Weights of a small image VAE.
Model: 6.48M parameters, 48-pixel images, encoder arch vit, decoder norm batchnorm, decoder activation leaky_relu.
Training: muon at rate 0.0044, 16600 steps.
Data: 155796 training examples, 6.8 epochs.
Rows from block 3 of the encoder of a small image VAE, named by matrix and row number. Rows with one number belong to one neuron. Each number is 50 + 15 x the weight over its row's rms, rounded and kept within 0 to 99. All counts start at 0.
After each neuron's rows are labels from the 100 images, of 14976, where the neuron reaches its largest size: "strongest on" is what is common among them. Only what is clearly more common there than usual is listed. The data: photos of plants, animals and fungi (iNaturalist).
# gate: MLP gate (encoder.blocks.3.mlp.gate.weight, 512x256), inputs 86-171
# fc1: MLP up (encoder.blocks.3.mlp.fc1.weight, 512x256), inputs 86-171
# fc2: MLP down (encoder.blocks.3.mlp.fc2.weight, 256x512, transposed), outputs 86-171

gate.81:28 70 45 29 56 67 52 70 30 59 29 42 29 48 44 36 59 36 47 45 48 62 46 38 50 48 38 30 54 58 48 72 48 64 80 45 47 68 14 54 83 34 51 54 64 41 61 32 58 83 70 59 23 33 22 33 52 53 45 39 76 62 44 63 40 78 53 41 53 42 45 51 34 31 69 56 45 40 76 77 66 25 55 49 32 41
fc1.81:44 29 53 25 59 57 53 58 39 21 51 80 57 57 65 49 30 56 26 50 54 58 54 55 41 54 51 60 42 43 34 43 39 70 43 47 35 46 46 49 48 61 64 37 70 36 59 59 58 41 74 56 52 44 55 59 30 44 36 21 71 76 47 62 18 75 39 58 55 44 35 45 43 64 44 56 37 47 74 50 46 54 49 40 51 53
fc2.81:66 43 37 42 42 37 54 59 40 57 46 48 54 63 32 63 54 54 14 51 70 24 70 40 57 50 34 54 58 68 86 76 48 49 79 60 45 54 46 58 47 49 99 38 82 47 65 47 10 48 31 52 54 58 19 44 41 20 50 25 69 53 50 82 62 74 34 57 53 17 34 52 46 44 46 48 56 67 51 47 50 52 51 25 59 54
strongest on: phylum Chordata; class Aves

gate.239:55 61 26 30 62 60 50 79 71 21 35 51 73 32 41 56 31 59 52 69 50 34 46 26 35 53 58 62 41 35 54 68 82 15 75 37 28 42 54 56 55 41 67 54 51 37 47 22 73 12 46 70 59 60 44 56 42 25 33 59 39 36 46 61 69 51 57 53 38 43 42 53 39 15 31 41 65 62 49 53 57 59 71 57 50 67
fc1.239:65 74 37 54 36 43 72 52 53 49 38 49 38 41 47 33 24 54 74 44 54 40 60 46 53 62 67 53 46 61 24 38 68 59 59 30 52 39 35 50 53 42 34 59 53 55 47 37 61 16 45 77 63 48 58 61 49 66 42 71 54 51 16 46 56 28 40 63 46 34 57 60 70 38 53 48 47 57 81 47 58 25 71 26 45 80
fc2.239:95 78 57 27 19 34 72 64 40 42 45 13 57 57 53 40 38 54 52 43 48 42 81 34 48 93 50 51 26 39 32 38 37 36 58 52 29 25 57 59 65 43 14 88 28 71 64 56 56 82 54 51 69 59 62 39 64 50 51 45 44 58 40 59 39 56 56 34 40 48 33 45 43 36 33 34 12 67 39 66 27 41 47 48 91 25
strongest on: order Passeriformes

gate.342:80 34 53 58 53 52 55 36 54 18 65 58 57 43 38 66 55 54 59 59 41 77 49 49 47 51 57 57 29 99 70 44 33 56 45 57 55 55 71 47 52 55 46 44 49 21 65 35 41 46 58 46 46 47 50 41 42 31 41 41 49 21 44 45 33 56 49 75 49 27 51 61 63 51 43 30 57 32 65 56 42 35 32 53 42 33
fc1.342:59 39 39 72 58 43 63 39 31 33 63 62 58 46 43 67 52 64 61 56 43 65 45 50 66 61 49 52 26 66 79 60 34 72 48 51 57 40 54 47 54 33 47 48 37 26 48 39 41 56 58 39 58 50 65 60 48 34 50 52 50 43 48 58 45 61 42 70 52 21 60 69 68 47 45 27 50 44 86 50 42 45 23 72 52 33
fc2.342:57 50 57 59 74 63 40 62 52 39 57 76 50 55 46 42 66 51 72 55 59 68 55 53 12 42 44 65 66 37 43 51 34 81 36 37 78 38 79 72 39 43 34 38 63 58 42 30 84 42 42 46 74 36 50 27 44 36 27 75 68 22 57 26 61 57 53 62 50 53 35 78 36 71 62 61 42 48 54 50 54 74 83 48 57 51
strongest on: class Aves

gate.333:38 71 48 34 48 54 51 34 58 53 68 68 54 42 19 46 26 36 27 26 52 50 55 59 60 82 53 35 56 57 77 44 34 47 16 62 36 61 72 73 24 27 63 42 41 48 54 47 48 88 31 18 67 40 46 79 77 77 46 52 82 28 20 65 31 55 39 29 60 71 55 36 25 47 52 67 67 50 58 63 35 46 57 34 46 39
fc1.333:76 43 70 78 59 52 61 41 42 57 28 47 74 48 74 38 57 45 54 71 37 38 39 56 55 18 41 69 41 39 19 39 34 56 69 61 73 42 59 11 68 63 39 65 57 63 43 66 54 40 70 56 43 62 45 31 36 37 82 32 42 67 52 51 38 75 59 65 28 40 34 78 78 67 55 58 28 65 44 37 72 77 53 48 39 73
fc2.333:44 46 73 46 57 78 62 68 50 49 58 47 28 63 66 45 49 35 64 50 66 45 56 54 78 50 36 36 76 34 51 54 66 75 51 31 55 50 42 45 72 33 47 57 31 51 47 64 73 36 42 54 49 64 54 15 35 39 60 58 66 62 85 46 49 36 64 40 50 61 62 56 50 58 43 46 75 49 51 45 48 57 52 50 42 36
strongest on: class Aves; order Passeriformes

gate.302:37 62 44 32 63 30 45 39 54 35 55 44 48 78 46 57 25 54 53 40 60 39 58 21 25 68 55 43 44 43 44 28 58 53 87 65 72 55 59 71 51 54 37 47 73 42 69 48 60 50 55 93 36 50 79 44 30 52 33 70 68 45 44 60 38 16 56 08 44 65 24 49 42 88 85 25 44 52 61 34 47 57 33 38 58 72
fc1.302:27 49 57 39 71 23 46 46 70 56 47 38 26 67 47 47 56 66 44 79 46 27 45 07 39 55 66 41 61 51 30 37 59 46 55 34 48 62 48 53 46 23 43 49 66 36 34 36 68 60 45 60 29 48 38 34 50 44 51 55 27 49 63 56 48 27 47 30 45 86 36 38 51 62 73 32 26 39 54 64 51 69 66 42 56 80
fc2.302:43 39 57 70 55 68 43 78 56 67 52 38 50 48 67 30 63 69 24 99 43 62 35 70 61 19 55 56 30 56 43 49 66 41 66 07 49 47 36 53 53 65 31 37 72 47 43 44 51 59 43 65 32 49 41 44 87 47 71 55 53 52 56 41 65 29 28 60 27 35 56 40 58 71 59 49 30 24 10 57 79 48 60 47 41 51
strongest on: class Insecta; phylum Arthropoda; order Lepidoptera

gate.254:43 58 61 57 69 74 75 58 41 17 56 33 59 40 53 40 74 64 84 29 60 44 55 60 35 65 46 48 27 85 55 38 47 57 55 49 86 28 36 61 20 40 44 58 72 35 65 51 64 47 43 50 53 43 23 55 27 34 32 60 60 32 69 45 56 62 43 34 59 56 58 62 48 50 50 41 53 47 53 48 58 60 51 67 48 41
fc1.254:47 53 56 40 34 20 35 54 64 77 44 42 49 38 39 42 14 65 40 58 42 45 47 45 63 35 54 44 64 60 28 35 47 44 52 58 45 86 55 47 54 70 50 42 33 69 35 56 35 40 69 51 61 47 65 56 53 71 47 22 31 80 41 51 43 37 71 72 29 57 57 48 17 29 54 52 59 41 38 69 53 47 54 27 33 64
fc2.254:49 77 40 26 44 51 34 79 63 55 60 40 47 57 50 47 13 59 67 28 44 38 36 34 57 37 59 36 39 59 34 52 40 40 26 62 73 40 43 34 44 23 42 46 39 51 58 54 32 63 54 59 48 72 49 47 49 50 39 25 51 56 58 72 29 64 60 53 37 65 48 71 49 62 48 38 35 64 28 65 52 15 42 48 41 63
strongest on: class Aves; phylum Chordata

gate.362:49 67 36 13 31 35 59 66 89 57 55 67 52 38 54 53 50 28 56 42 47 24 60 61 51 53 60 51 22 53 59 45 11 50 60 53 36 63 67 49 42 51 74 82 48 29 61 50 44 44 54 44 51 45 39 64 13 75 47 17 48 22 64 29 56 47 34 78 40 47 60 51 32 27 50 46 44 36 83 35 41 50 63 44 40 48
fc1.362:60 78 56 56 57 36 50 67 75 51 58 28 52 37 40 53 43 30 81 34 76 43 40 25 44 65 70 25 10 28 59 30 36 48 64 73 53 82 69 59 49 55 70 58 54 36 40 40 57 32 42 60 58 37 67 70 26 54 48 49 45 63 47 29 63 46 70 29 60 59 66 57 67 50 54 45 42 74 69 52 51 79 50 56 60 44
fc2.362:90 28 78 50 32 58 34 55 72 55 66 38 16 63 68 65 52 59 53 50 60 33 43 27 44 56 44 24 44 47 64 43 60 82 42 52 63 41 71 58 56 51 44 30 73 37 17 52 73 45 39 49 62 58 51 33 91 52 53 61 76 26 43 81 44 39 34 50 53 47 42 30 52 56 56 33 56 43 45 63 45 42 42 50 72 45
strongest on: phylum Arthropoda; class Insecta; order Lepidoptera

gate.460:40 31 52 48 51 73 73 60 63 56 73 51 46 86 51 61 49 49 56 42 46 46 65 34 82 25 78 52 64 50 59 42 71 44 37 73 66 49 32 44 76 43 61 53 50 72 42 59 46 40 50 47 31 55 34 67 61 62 37 61 48 61 38 41 49 42 59 39 62 30 22 39 39 55 48 07 54 61 59 58 64 81 77 46 43 64
fc1.460:32 22 50 45 48 56 46 40 35 49 55 47 45 79 61 34 67 34 60 32 50 56 13 39 71 48 44 52 61 64 35 36 38 56 61 42 47 75 44 47 36 52 52 58 42 65 47 66 36 42 69 44 40 50 34 56 52 74 40 16 35 19 74 46 51 50 34 69 37 67 35 40 59 59 62 36 87 36 24 47 53 30 44 46 60 55
fc2.460:30 18 53 43 58 68 64 46 53 37 21 43 67 30 64 29 90 08 53 47 39 75 24 65 47 50 52 44 74 59 50 60 62 72 54 52 53 34 62 32 42 47 68 37 71 67 41 25 32 41 60 73 44 62 48 66 71 45 32 26 30 38 35 60 71 49 18 61 58 67 69 59 47 43 55 51 64 52 22 43 48 15 54 36 51 55
strongest on: class Aves

gate.11:48 53 73 69 54 54 43 70 82 78 47 36 67 51 39 59 38 49 62 61 35 45 58 62 24 63 64 50 51 52 46 45 41 49 45 56 69 54 41 45 45 56 39 83 47 68 47 50 37 51 68 64 69 57 42 26 22 63 76 64 45 66 33 44 35 56 29 54 23 57 18 68 27 51 26 66 58 25 56 40 57 60 39 36 40 38
fc1.11:66 29 49 65 40 54 44 48 48 43 63 42 79 64 69 62 60 53 26 58 72 30 16 51 48 37 33 65 39 41 54 83 49 46 45 61 55 72 74 47 60 63 80 35 73 66 48 53 48 58 67 36 46 46 49 47 93 59 35 46 30 72 49 42 45 64 49 75 50 53 76 35 30 35 47 51 29 49 55 49 36 50 37 59 44 72
fc2.11:40 51 60 38 37 51 42 68 33 58 27 56 43 55 51 54 25 35 73 21 18 65 39 50 62 64 66 53 31 44 66 33 48 49 63 61 75 54 78 71 48 39 32 44 43 48 59 20 72 34 60 58 43 48 59 63 40 73 62 58 29 46 66 58 53 39 66 31 21 38 75 48 52 49 25 56 51 50 47 66 45 62 71 77 33 58
strongest on: phylum Arthropoda; class Insecta

gate.39:47 47 46 51 43 39 42 43 73 49 25 68 13 41 53 62 60 65 43 51 41 48 49 70 72 32 69 44 77 67 39 45 87 46 43 44 22 31 30 76 59 63 53 73 56 47 47 54 43 52 33 56 61 63 39 76 51 37 74 57 80 61 25 44 63 97 56 49 81 49 70 61 54 17 30 74 56 63 46 62 46 06 31 66 53 73
fc1.39:26 62 43 48 28 25 38 61 47 34 57 32 10 49 33 39 60 44 46 32 66 28 86 48 62 44 39 37 43 51 48 17 44 34 48 51 10 51 49 61 67 37 52 52 49 70 64 46 63 42 56 54 32 59 31 52 25 59 54 40 66 62 74 45 61 67 51 26 73 65 71 50 55 51 45 43 30 51 62 70 17 28 43 53 75 29
fc2.39:34 43 48 46 63 92 74 66 50 59 46 68 57 39 69 43 56 71 64 64 64 44 42 42 49 34 64 52 63 57 68 33 36 43 46 20 30 68 56 68 55 59 32 53 35 63 53 64 46 39 50 36 53 29 66 62 54 37 58 52 23 65 47 32 38 55 54 65 45 56 25 26 62 59 44 43 63 36 34 46 65 41 69 39 30 51
strongest on: order Passeriformes

gate.469:44 52 53 34 27 39 38 61 49 57 60 45 64 55 42 58 38 20 78 49 52 73 59 67 41 51 49 55 06 52 48 45 58 65 49 43 51 44 28 65 67 48 71 53 73 46 47 68 37 55 63 43 42 42 38 52 48 67 70 40 43 64 72 76 19 38 41 55 44 36 38 48 42 44 61 40 53 62 54 39 68 60 53 37 34 82
fc1.469:37 70 64 50 61 51 56 49 28 45 55 74 49 56 23 55 52 65 74 32 68 44 52 34 51 57 65 79 46 58 32 54 38 72 63 52 55 05 54 46 51 51 51 65 56 65 48 53 64 46 59 32 81 34 77 76 32 28 55 49 31 53 56 46 42 60 60 46 36 57 55 50 40 47 64 36 64 51 53 45 28 56 68 50 78 63
fc2.469:62 34 44 41 50 52 37 67 58 53 88 51 48 64 36 40 59 69 59 33 63 25 68 48 16 46 80 25 61 59 53 44 35 66 71 54 35 43 32 74 53 30 55 59 31 67 53 63 37 55 80 30 59 39 53 82 78 59 53 60 31 44 12 55 51 37 46 35 43 53 43 34 29 55 60 49 74 69 45 34 77 31 43 68 38 43
strongest on: phylum Chordata; class Aves; order Passeriformes

gate.454:35 55 30 22 51 42 18 80 54 20 77 79 62 42 44 51 53 53 73 28 13 54 57 61 44 88 91 65 47 00 36 54 59 50 46 36 79 70 91 47 58 29 52 37 65 31 63 40 43 21 45 42 81 50 59 65 20 42 26 73 60 61 60 74 62 42 65 57 43 24 63 53 72 51 41 24 60 84 60 68 46 64 57 34 48 41
fc1.454:28 60 51 65 59 34 57 47 45 49 34 47 37 70 48 64 96 66 42 73 67 74 42 41 62 15 51 41 66 64 61 51 38 50 76 54 26 51 36 42 48 77 41 68 33 65 56 66 48 91 35 64 27 56 38 45 50 64 78 45 61 73 48 34 48 50 44 34 68 72 53 36 31 52 47 42 52 28 46 24 66 39 68 51 26 59
fc2.454:48 75 58 35 75 20 42 72 50 39 35 50 48 18 38 27 65 50 65 48 22 54 46 53 27 69 53 67 42 28 42 48 26 65 52 66 33 51 58 43 39 36 62 38 70 62 66 63 51 63 58 42 53 65 57 26 59 47 40 79 69 51 62 71 51 55 36 35 28 41 85 47 73 66 64 30 52 45 59 69 27 47 57 28 45 79
strongest on: phylum Chordata; class Aves; order Anseriformes; family: Anatidae

gate.34:54 33 70 53 57 54 42 18 47 60 47 72 31 57 55 63 77 51 42 71 58 48 63 45 42 36 52 43 39 75 54 26 60 20 67 62 44 37 43 60 29 49 56 20 53 47 52 58 45 46 50 48 29 50 50 34 38 63 24 51 79 43 42 72 68 76 46 68 25 47 64 32 45 37 35 47 58 35 43 39 65 23 55 49 59 50
fc1.34:61 73 63 37 47 32 46 28 51 67 39 69 24 41 41 62 71 62 47 70 49 36 60 40 52 41 62 51 44 99 52 33 58 26 64 40 51 57 45 63 12 53 51 29 56 60 38 47 64 57 56 40 41 48 55 37 50 63 35 40 74 58 72 62 61 61 54 90 26 53 65 39 54 34 54 40 56 41 55 65 49 33 63 38 47 41
fc2.34:61 44 54 60 53 63 78 00 35 43 46 46 52 39 52 54 64 34 32 52 54 59 51 52 42 72 54 49 46 42 45 55 39 47 53 30 44 42 47 61 57 77 45 51 58 59 57 44 49 49 58 38 42 50 36 48 51 27 55 72 45 45 39 37 46 56 58 40 51 51 59 41 47 57 57 64 46 52 69 50 49 54 40 34 62 51
strongest on: class Mammalia

gate.412:63 40 52 52 55 57 38 46 58 46 50 47 43 25 53 47 41 70 66 47 41 75 63 48 46 59 50 19 36 77 31 27 33 31 48 67 75 50 39 56 25 45 47 89 46 56 55 27 58 62 52 48 49 68 53 36 58 67 46 54 56 43 56 30 63 24 31 49 39 45 24 63 35 51 11 23 66 60 71 69 65 61 61 56 33 68
fc1.412:38 41 67 63 62 29 69 30 49 42 25 61 52 47 52 66 34 46 12 59 60 41 49 35 27 35 51 33 53 40 32 54 62 66 25 43 62 50 50 48 67 66 42 64 25 58 41 36 43 34 78 32 51 34 55 50 39 40 31 58 38 64 36 66 32 68 41 69 66 40 50 39 76 36 59 76 54 62 31 40 51 51 67 46 68 62
fc2.412:56 51 73 51 43 37 55 45 66 52 32 50 52 45 71 39 48 63 38 39 71 50 38 23 67 20 55 27 42 73 57 55 61 59 41 70 47 33 79 67 63 44 79 39 49 42 46 44 28 41 39 71 41 56 45 46 39 45 44 45 71 51 53 60 76 43 50 83 48 63 59 25 53 69 50 48 22 34 35 43 46 49 79 38 58 58
strongest on: order Passeriformes

gate.318:48 64 79 59 32 35 31 35 58 68 83 58 40 29 40 58 45 67 52 36 44 58 34 56 52 50 69 47 39 83 68 50 66 34 68 62 59 41 27 42 22 68 67 29 58 47 40 33 35 38 51 54 18 37 31 47 58 47 55 30 59 45 41 55 45 64 30 51 70 75 54 66 52 65 39 29 38 32 49 54 38 39 55 69 43 84
fc1.318:65 49 68 59 53 53 41 57 51 62 61 49 36 75 78 51 33 60 67 83 37 18 42 35 35 53 48 34 69 18 67 59 62 37 36 55 59 71 57 54 35 36 68 25 43 60 46 74 57 48 54 65 55 56 48 20 66 20 51 73 61 50 45 66 31 20 58 23 66 30 55 39 23 53 64 72 53 71 43 59 74 38 44 44 45 35
fc2.318:30 86 77 65 28 52 44 75 65 56 42 50 66 14 47 57 52 72 47 58 70 71 34 54 68 43 59 48 64 53 48 61 57 40 46 56 63 43 49 69 51 75 49 34 69 55 27 44 59 50 09 43 43 37 49 39 68 38 39 42 63 49 49 75 35 57 43 68 78 41 62 31 42 47 12 33 39 37 66 27 41 44 55 46 41 37
strongest on: order Passeriformes

gate.430:79 51 67 55 73 46 60 57 49 73 42 42 33 35 73 62 48 58 59 65 66 40 53 54 51 68 66 25 55 36 69 45 38 35 50 50 44 51 60 81 50 65 81 31 48 61 44 31 55 43 65 20 23 61 26 81 39 53 59 60 65 23 47 69 52 43 41 57 42 21 37 62 54 55 34 68 48 48 66 66 37 39 60 66 46 61
fc1.430:42 60 35 50 36 45 58 50 44 42 46 50 67 54 47 43 59 60 73 41 41 60 66 47 50 44 27 60 61 70 28 59 24 64 37 65 50 74 39 34 58 58 20 82 69 36 77 49 36 65 29 59 74 43 49 45 65 35 54 32 72 41 48 27 45 74 23 43 40 39 51 52 31 47 69 28 55 53 55 52 52 61 45 52 50 41
fc2.430:26 29 45 74 72 32 35 34 49 55 35 62 48 34 55 39 56 11 57 51 30 71 26 48 28 76 48 57 67 36 49 52 30 51 29 33 60 59 66 69 58 90 51 54 54 12 43 57 48 19 28 51 55 28 60 57 58 59 44 59 34 70 61 32 64 39 45 49 55 55 51 55 58 51 85 48 55 59 46 49 34 74 32 69 45 47
strongest on: phylum Chordata; class Aves

gate.393:59 38 27 35 23 32 41 31 36 48 63 38 39 49 56 35 29 51 46 43 56 54 68 15 60 69 78 53 46 28 24 28 40 68 47 46 88 55 39 60 79 31 54 58 59 53 40 46 58 53 55 65 66 44 44 30 33 56 34 57 35 48 40 38 81 62 54 52 52 85 68 49 60 67 59 39 38 42 57 67 32 68 57 29 84 45
fc1.393:66 61 30 55 47 60 51 45 14 62 46 58 30 53 50 47 21 43 48 44 60 65 71 34 38 46 68 57 63 42 72 48 20 58 60 52 50 60 61 81 51 35 68 67 65 72 86 23 64 68 59 81 23 52 47 10 39 45 23 65 34 39 39 34 75 57 63 57 69 43 69 45 40 80 64 58 32 59 39 42 45 40 57 38 55 58
fc2.393:57 24 62 61 72 52 50 93 45 51 47 53 51 62 42 66 25 54 38 52 44 60 62 51 50 37 52 60 51 56 56 56 48 46 34 42 41 57 64 57 37 63 44 37 62 56 52 51 58 28 41 56 12 42 32 54 78 36 64 39 48 28 36 46 73 43 46 51 50 35 30 32 43 88 58 54 48 34 23 51 77 50 41 31 52 45
strongest on: class Insecta; phylum Arthropoda; order Lepidoptera

gate.425:61 49 46 21 34 13 77 59 58 45 69 47 42 45 74 29 70 44 51 32 41 38 52 60 40 53 63 48 38 84 55 60 36 65 42 66 56 33 63 23 25 48 51 59 16 56 60 69 10 40 77 26 50 46 80 50 37 41 61 67 54 45 61 30 87 22 35 54 47 33 37 58 51 43 57 42 68 37 19 57 30 30 22 32 31 42
fc1.425:37 41 11 33 59 62 54 43 40 44 48 33 26 66 39 79 53 56 53 53 63 56 40 80 58 35 46 44 77 36 64 35 62 52 46 34 36 81 34 71 72 55 48 47 33 12 47 42 62 60 49 48 54 76 44 51 37 53 70 51 61 33 46 69 51 51 59 53 74 58 22 35 24 62 30 53 31 50 63 74 58 62 28 37 44 63
fc2.425:80 33 30 36 65 45 59 45 46 48 70 57 38 72 68 44 37 56 58 34 55 20 52 55 32 61 67 53 87 50 43 37 32 44 42 39 49 05 50 41 69 47 20 68 52 64 67 53 35 47 62 55 60 72 43 79 56 70 37 62 40 55 57 47 54 48 46 35 84 66 43 35 42 40 67 58 45 42 62 68 53 43 54 45 41 59
strongest on: class Insecta; phylum Arthropoda; order Lepidoptera