From a checkpoint of a small image VAE.
Data: 155796 training examples, 6.8 epochs.
Rows from block 6 of the encoder of a small image VAE, named by matrix and row number. Rows with one number belong to one neuron. Each number is 128 + 24 x the weight over its row's rms, rounded and kept within 0 to 255. All counts start at 0. Numbers have three digits each. After the name is the row's rms in percent of the matrix's.
Before each neuron's rows are labels from the 100 images, of 14976, where the neuron reaches its largest size: "responds to" is what is common among them; "patch colour" is the nearest of a few named colours to the mean colour under the peak. Only what is clearly more common there than usual is listed. The data: photos of plants, animals and fungi (iNaturalist). In brackets: how many of the 100, against the usual share in percent.
# gate: MLP gate (encoder.blocks.6.mlp.gate.weight, 512x256), inputs 0-85
# fc1: MLP up (encoder.blocks.6.mlp.fc1.weight, 512x256), inputs 0-85
# fc2: MLP down (encoder.blocks.6.mlp.fc2.weight, 256x512, transposed), outputs 0-85

responds to: class Insecta (71 vs 29.2); phylum Arthropoda (71 vs 30.9)
patch colour: yellow (39 vs 0.7); orange (35 vs 0.5)
gate.9 151:123102149127129153107167142154158120104152116106137109083096094105137188126151125126169091105147126119123104176111138110105129136063148066170123145135110141104152111140113130114087138136162108159157102115146133136124126121168154142093083129111160130129129091
fc1.9 199:097113148182130069140100134113095089143129152074113146103150116152137120136132144124148124118151079178129148145143129089106135121119079139136114096157157150103155188101128112150109120155141132131149146133107117122130151101082100154095143132148138121139147124
fc2.9 138:119145177106141091168101178150119110107138138120107171093144142155122114159101104131137152122106089121121087166102131091067128172115096124169162112127135122104128157133146119150104120127133133172117137136114102101126145120098163099136118168119172122120131128

responds to: order Anseriformes (27 vs 5.5); family: Anatidae (27 vs 5.5)
patch colour: grey (88 vs 51.8)
gate.345 169:076092129157116133181109122149124133116140144078119122137143133153188116117099101138135087128127113097165137166135106110120107164129110161107117148131142157148098154123095123133128115156144101105152079140156122144147127105171165119187096135155118108123149106
fc1.345 177:135157108115130128090095158127120108134119121169129146102135138119096135099157089176162157139140112125118136092108123151120214116139073117089161122153103129147145128146118151118145098126129155156094173115089150137096134130103095122131131129111115124131123128
fc2.345 177:114137115118161073109092139132139138126135145125136093119141104117141115116130148143152139092116137104110138108111134085156134146113134097116127051111114128116197114126164143124089128116141081148115110166166194151131143101099123108158143186114140132129101139

responds to: class Insecta (64 vs 29.2); phylum Arthropoda (64 vs 30.9)
patch colour: brown (75 vs 24.1)
gate.130 154:130152098126182136172182107101137111117149126097140114117076127137105167135116137144144106184118111088167117150171108083106113116115162140157098126105119106144154155118113148140097082148150132121149096111146118128077145082193127117073105164124131128157148108
fc1.130 120:139129173122061165115114149137100135136089137143145092096135126110139074112146124127132155107151149156121153121107166162158144158166077117102157101133135148129115079139111142100172146110096105125084152138136147149127132182099132102154144116173110124104116145
fc2.130 093:127106162154149105112091196086116139145130118124135112124148139108133118128186153127161122123121124136135173149133088118096131085113124139114095162114080139124096161143138140118154138151135173098086139095131137150152088136104091130139111117103115129168134116

responds to: order Passeriformes (54 vs 24.9)
patch colour: pink (37 vs 9.9)
gate.14 153:149122126138151126132141111143109135106115169127136135119109103145163116148117129119135127099143131097161139156164137108141109094110126101159116116107112114129119151141102124152147106124126121111103180181141157155168137174170167106116135111132096076167145153
fc1.14 096:131162126133154131117130091119115138101125161109136128102111099181163119125125139079129134103149135054169136140124145122177094100107136101144117114103130092131095126137101127116140093156101119126098193153148122161168117139155157111120121108121110097160126129
fc2.14 115:173126159135170071107125128167118148121154133102158187152111104167134092111104115137125105103133120112137147144142065150146134087138115109131122117143110124064179127134129090148107107147126136122127084141156128168144132136088150122128107138136132131173131128

responds to: order Passeriformes (50 vs 24.9)
patch colour: pink (26 vs 9.9)
gate.314 157:123141148132150157084160160118092151132128138147114141107141131155119155121145124150150133105168101091133156100107064150098106150098114179109084133140145118134130106121151158135117145081121138134083142171117136149191132142128126128132100159116193158165134148
fc1.314 178:163165107133136126129153129146103178107159115153148164093126165094101125100126108122105122126090150083133094135102158098118114124165121149115149144140112149131121171116132113133136083058156168146124129115087106160101094132095115168144097150119137120091126104
fc2.314 153:163145114136124163125134090120140130116109170170125097118111099181102137132165190122098128163158107109100147098153109132097139119083134121095163195100131150126096116110148121099138143137119068152114134136151133129134158108112180123151099139130116114149127134

responds to: order Passeriformes (54 vs 24.9)
patch colour: pink (28 vs 9.9)
gate.312 167:124070144096158116131091160109135116145122095149121158141116146143144130140140144133141131124107171136137073172138072139104105172107152133143117137118166096131126164111095135110130130110133097152142160163129142117153156112103105146132133131171115100151080171
fc1.312 141:118111145140167092124107121114145134174121123137134118105117108188115136159089103145110154111130125157096109139152089113121165108109134107104119107135184123099142119108151139116150108095162124138103156134083091135141127056154131161137124120099126153169118137
fc2.312 148:145111136075136135153071116131138149126123149135131105152068130117093152149139141129130108149153130104130119151129108130114158155132121095148092146094133113124198124116113108133122144126106137135121141177114139102125138098115121156131124116115130146130106121

responds to: class Insecta (59 vs 29.2)
patch colour: brown (55 vs 24.1)
gate.43 150:128148100109150133132163138136094127131127137132113125146106125157104160110159132135114107098135154093090106124161082107114123127074070074129107133107099123126139128129106105118104113138131083134148117096175109179106166098131139140139123117121124106151156090
fc1.43 197:125105126167140116115153138073170129090105133133103107147152167113110121141168165143158111154188099165106135128120090136131095169141185133119124171096127158161132132109111134121118107163116142093123118145144104098134137136136131142090191151133120107100129129
fc2.43 124:136163103174133142109121182110133104151122110116142160176152082121155080122114157144096103156118194140120077142123120109111148113155149128133058136136114150140130128139137080151175116108120126077118157148132185106125099081141126124144092156116116127163151132

responds to: order Passeriformes (56 vs 24.9)
patch colour: pink (30 vs 9.9)
gate.70 167:093120126154104098155134107135078138119138153069128079102103127103096087151137113089097093135138154133135123135134121161139134139130122140103109168172118113115132126137139133184110152129131122133116107188141135169135118096139113133129149164151099116128108174
fc1.70 175:117131119102153147127096155110126119136131070154150143080160115090134098096119139156154128087126138129132119110107150149147166122123140107150160117122110143136138154108134136134125147166115088147133118126142139130142098064103107093133141113130099102149136123
fc2.70 168:137112116101146154110154152124119133106110102116127156115141158087117115126136159148110147120128147117132141113122145157093175161148118169143171114110107135116142148164107105127135136122128126123149154104140158111129127090109047122120158113101103105110127131

responds to: order Passeriformes (58 vs 24.9)
patch colour: pink (26 vs 9.9)
gate.133 167:122113138141131162105118141107096112149138098174091122095163109104123130125110127166109115095095154104162138112124148117103136115134121100097112149129154121115120112178139151109105106139156130133115125132130130111139145064178099147136109107105120112074170158
fc1.133 149:107112113089142132157135121122080132124150131175161104128133131140143178135142154147118113075126126113138134124133136164155141115111118137124121120132089164082140092162120165113120116125140116110149167160109163109157125109182133113110055099159157090102113124
fc2.133 152:105126083113124129136118124090140116094135116134178132092117143159104125135102085137139087146110088102120165149120165096138145139101153138126117161116119154133124159116126135173115120154122175152132149132116122109155139107116089169144140117148117143094140132

responds to: class Aves (84 vs 55); order Passeriformes (64 vs 24.9)
patch colour: pink (31 vs 9.9)
gate.119 161:133153095089098139164125194094112150152110084103138118153111111127160138148123160159120161154147127153123104126086130097160123156182127088136155124112120112115119086133139140114182135099117143134137101149113116085129116155093083111145128095088127162122116106
fc1.119 145:099140146162136176140134069123170139137136144143105148128138155120095122112139147107131139094108149071128092104118140160104140096091125137126129123096108117173128188135116095124138136109127103168127128047140138156092145105107124136130174140168102111146150168
fc2.119 150:127162104094163098115116144143098130150097126081104104128141150110106165154153062091132159159134133151123182112151075091112136123129130114124146103132099080103066090127129187106087100111157113187094180113116122159126124158121118153124131120121137114120114119

responds to: class Mammalia (26 vs 3.5)
patch colour: black (91 vs 2.9)
gate.274 058:108157096177174156153086137131149123093179130090127119091140149153117095139106121126140102128129150111115138095158104157132176126146142139152121111151139118104162152126128155145126096175146092130130169047168142161130104095154131167162120162117159088136094131
fc1.274 040:126144093146177138142113150107148122108160143132147075111153143108103112141087139111118115142149152130096139107147072161129142104117143166140122132127119136106112181153119163127123073144106116106150131078127138141111112104163128164157125194105139078114162110
fc2.274 078:141100147090061124108125089131120145139145143142151141133153165151137138160085136127118148100141119129123147109119166148146106154123119161118146117121124127112255111135160071129151182142107102137133152188135096120135097089141139121127110119135145139117092125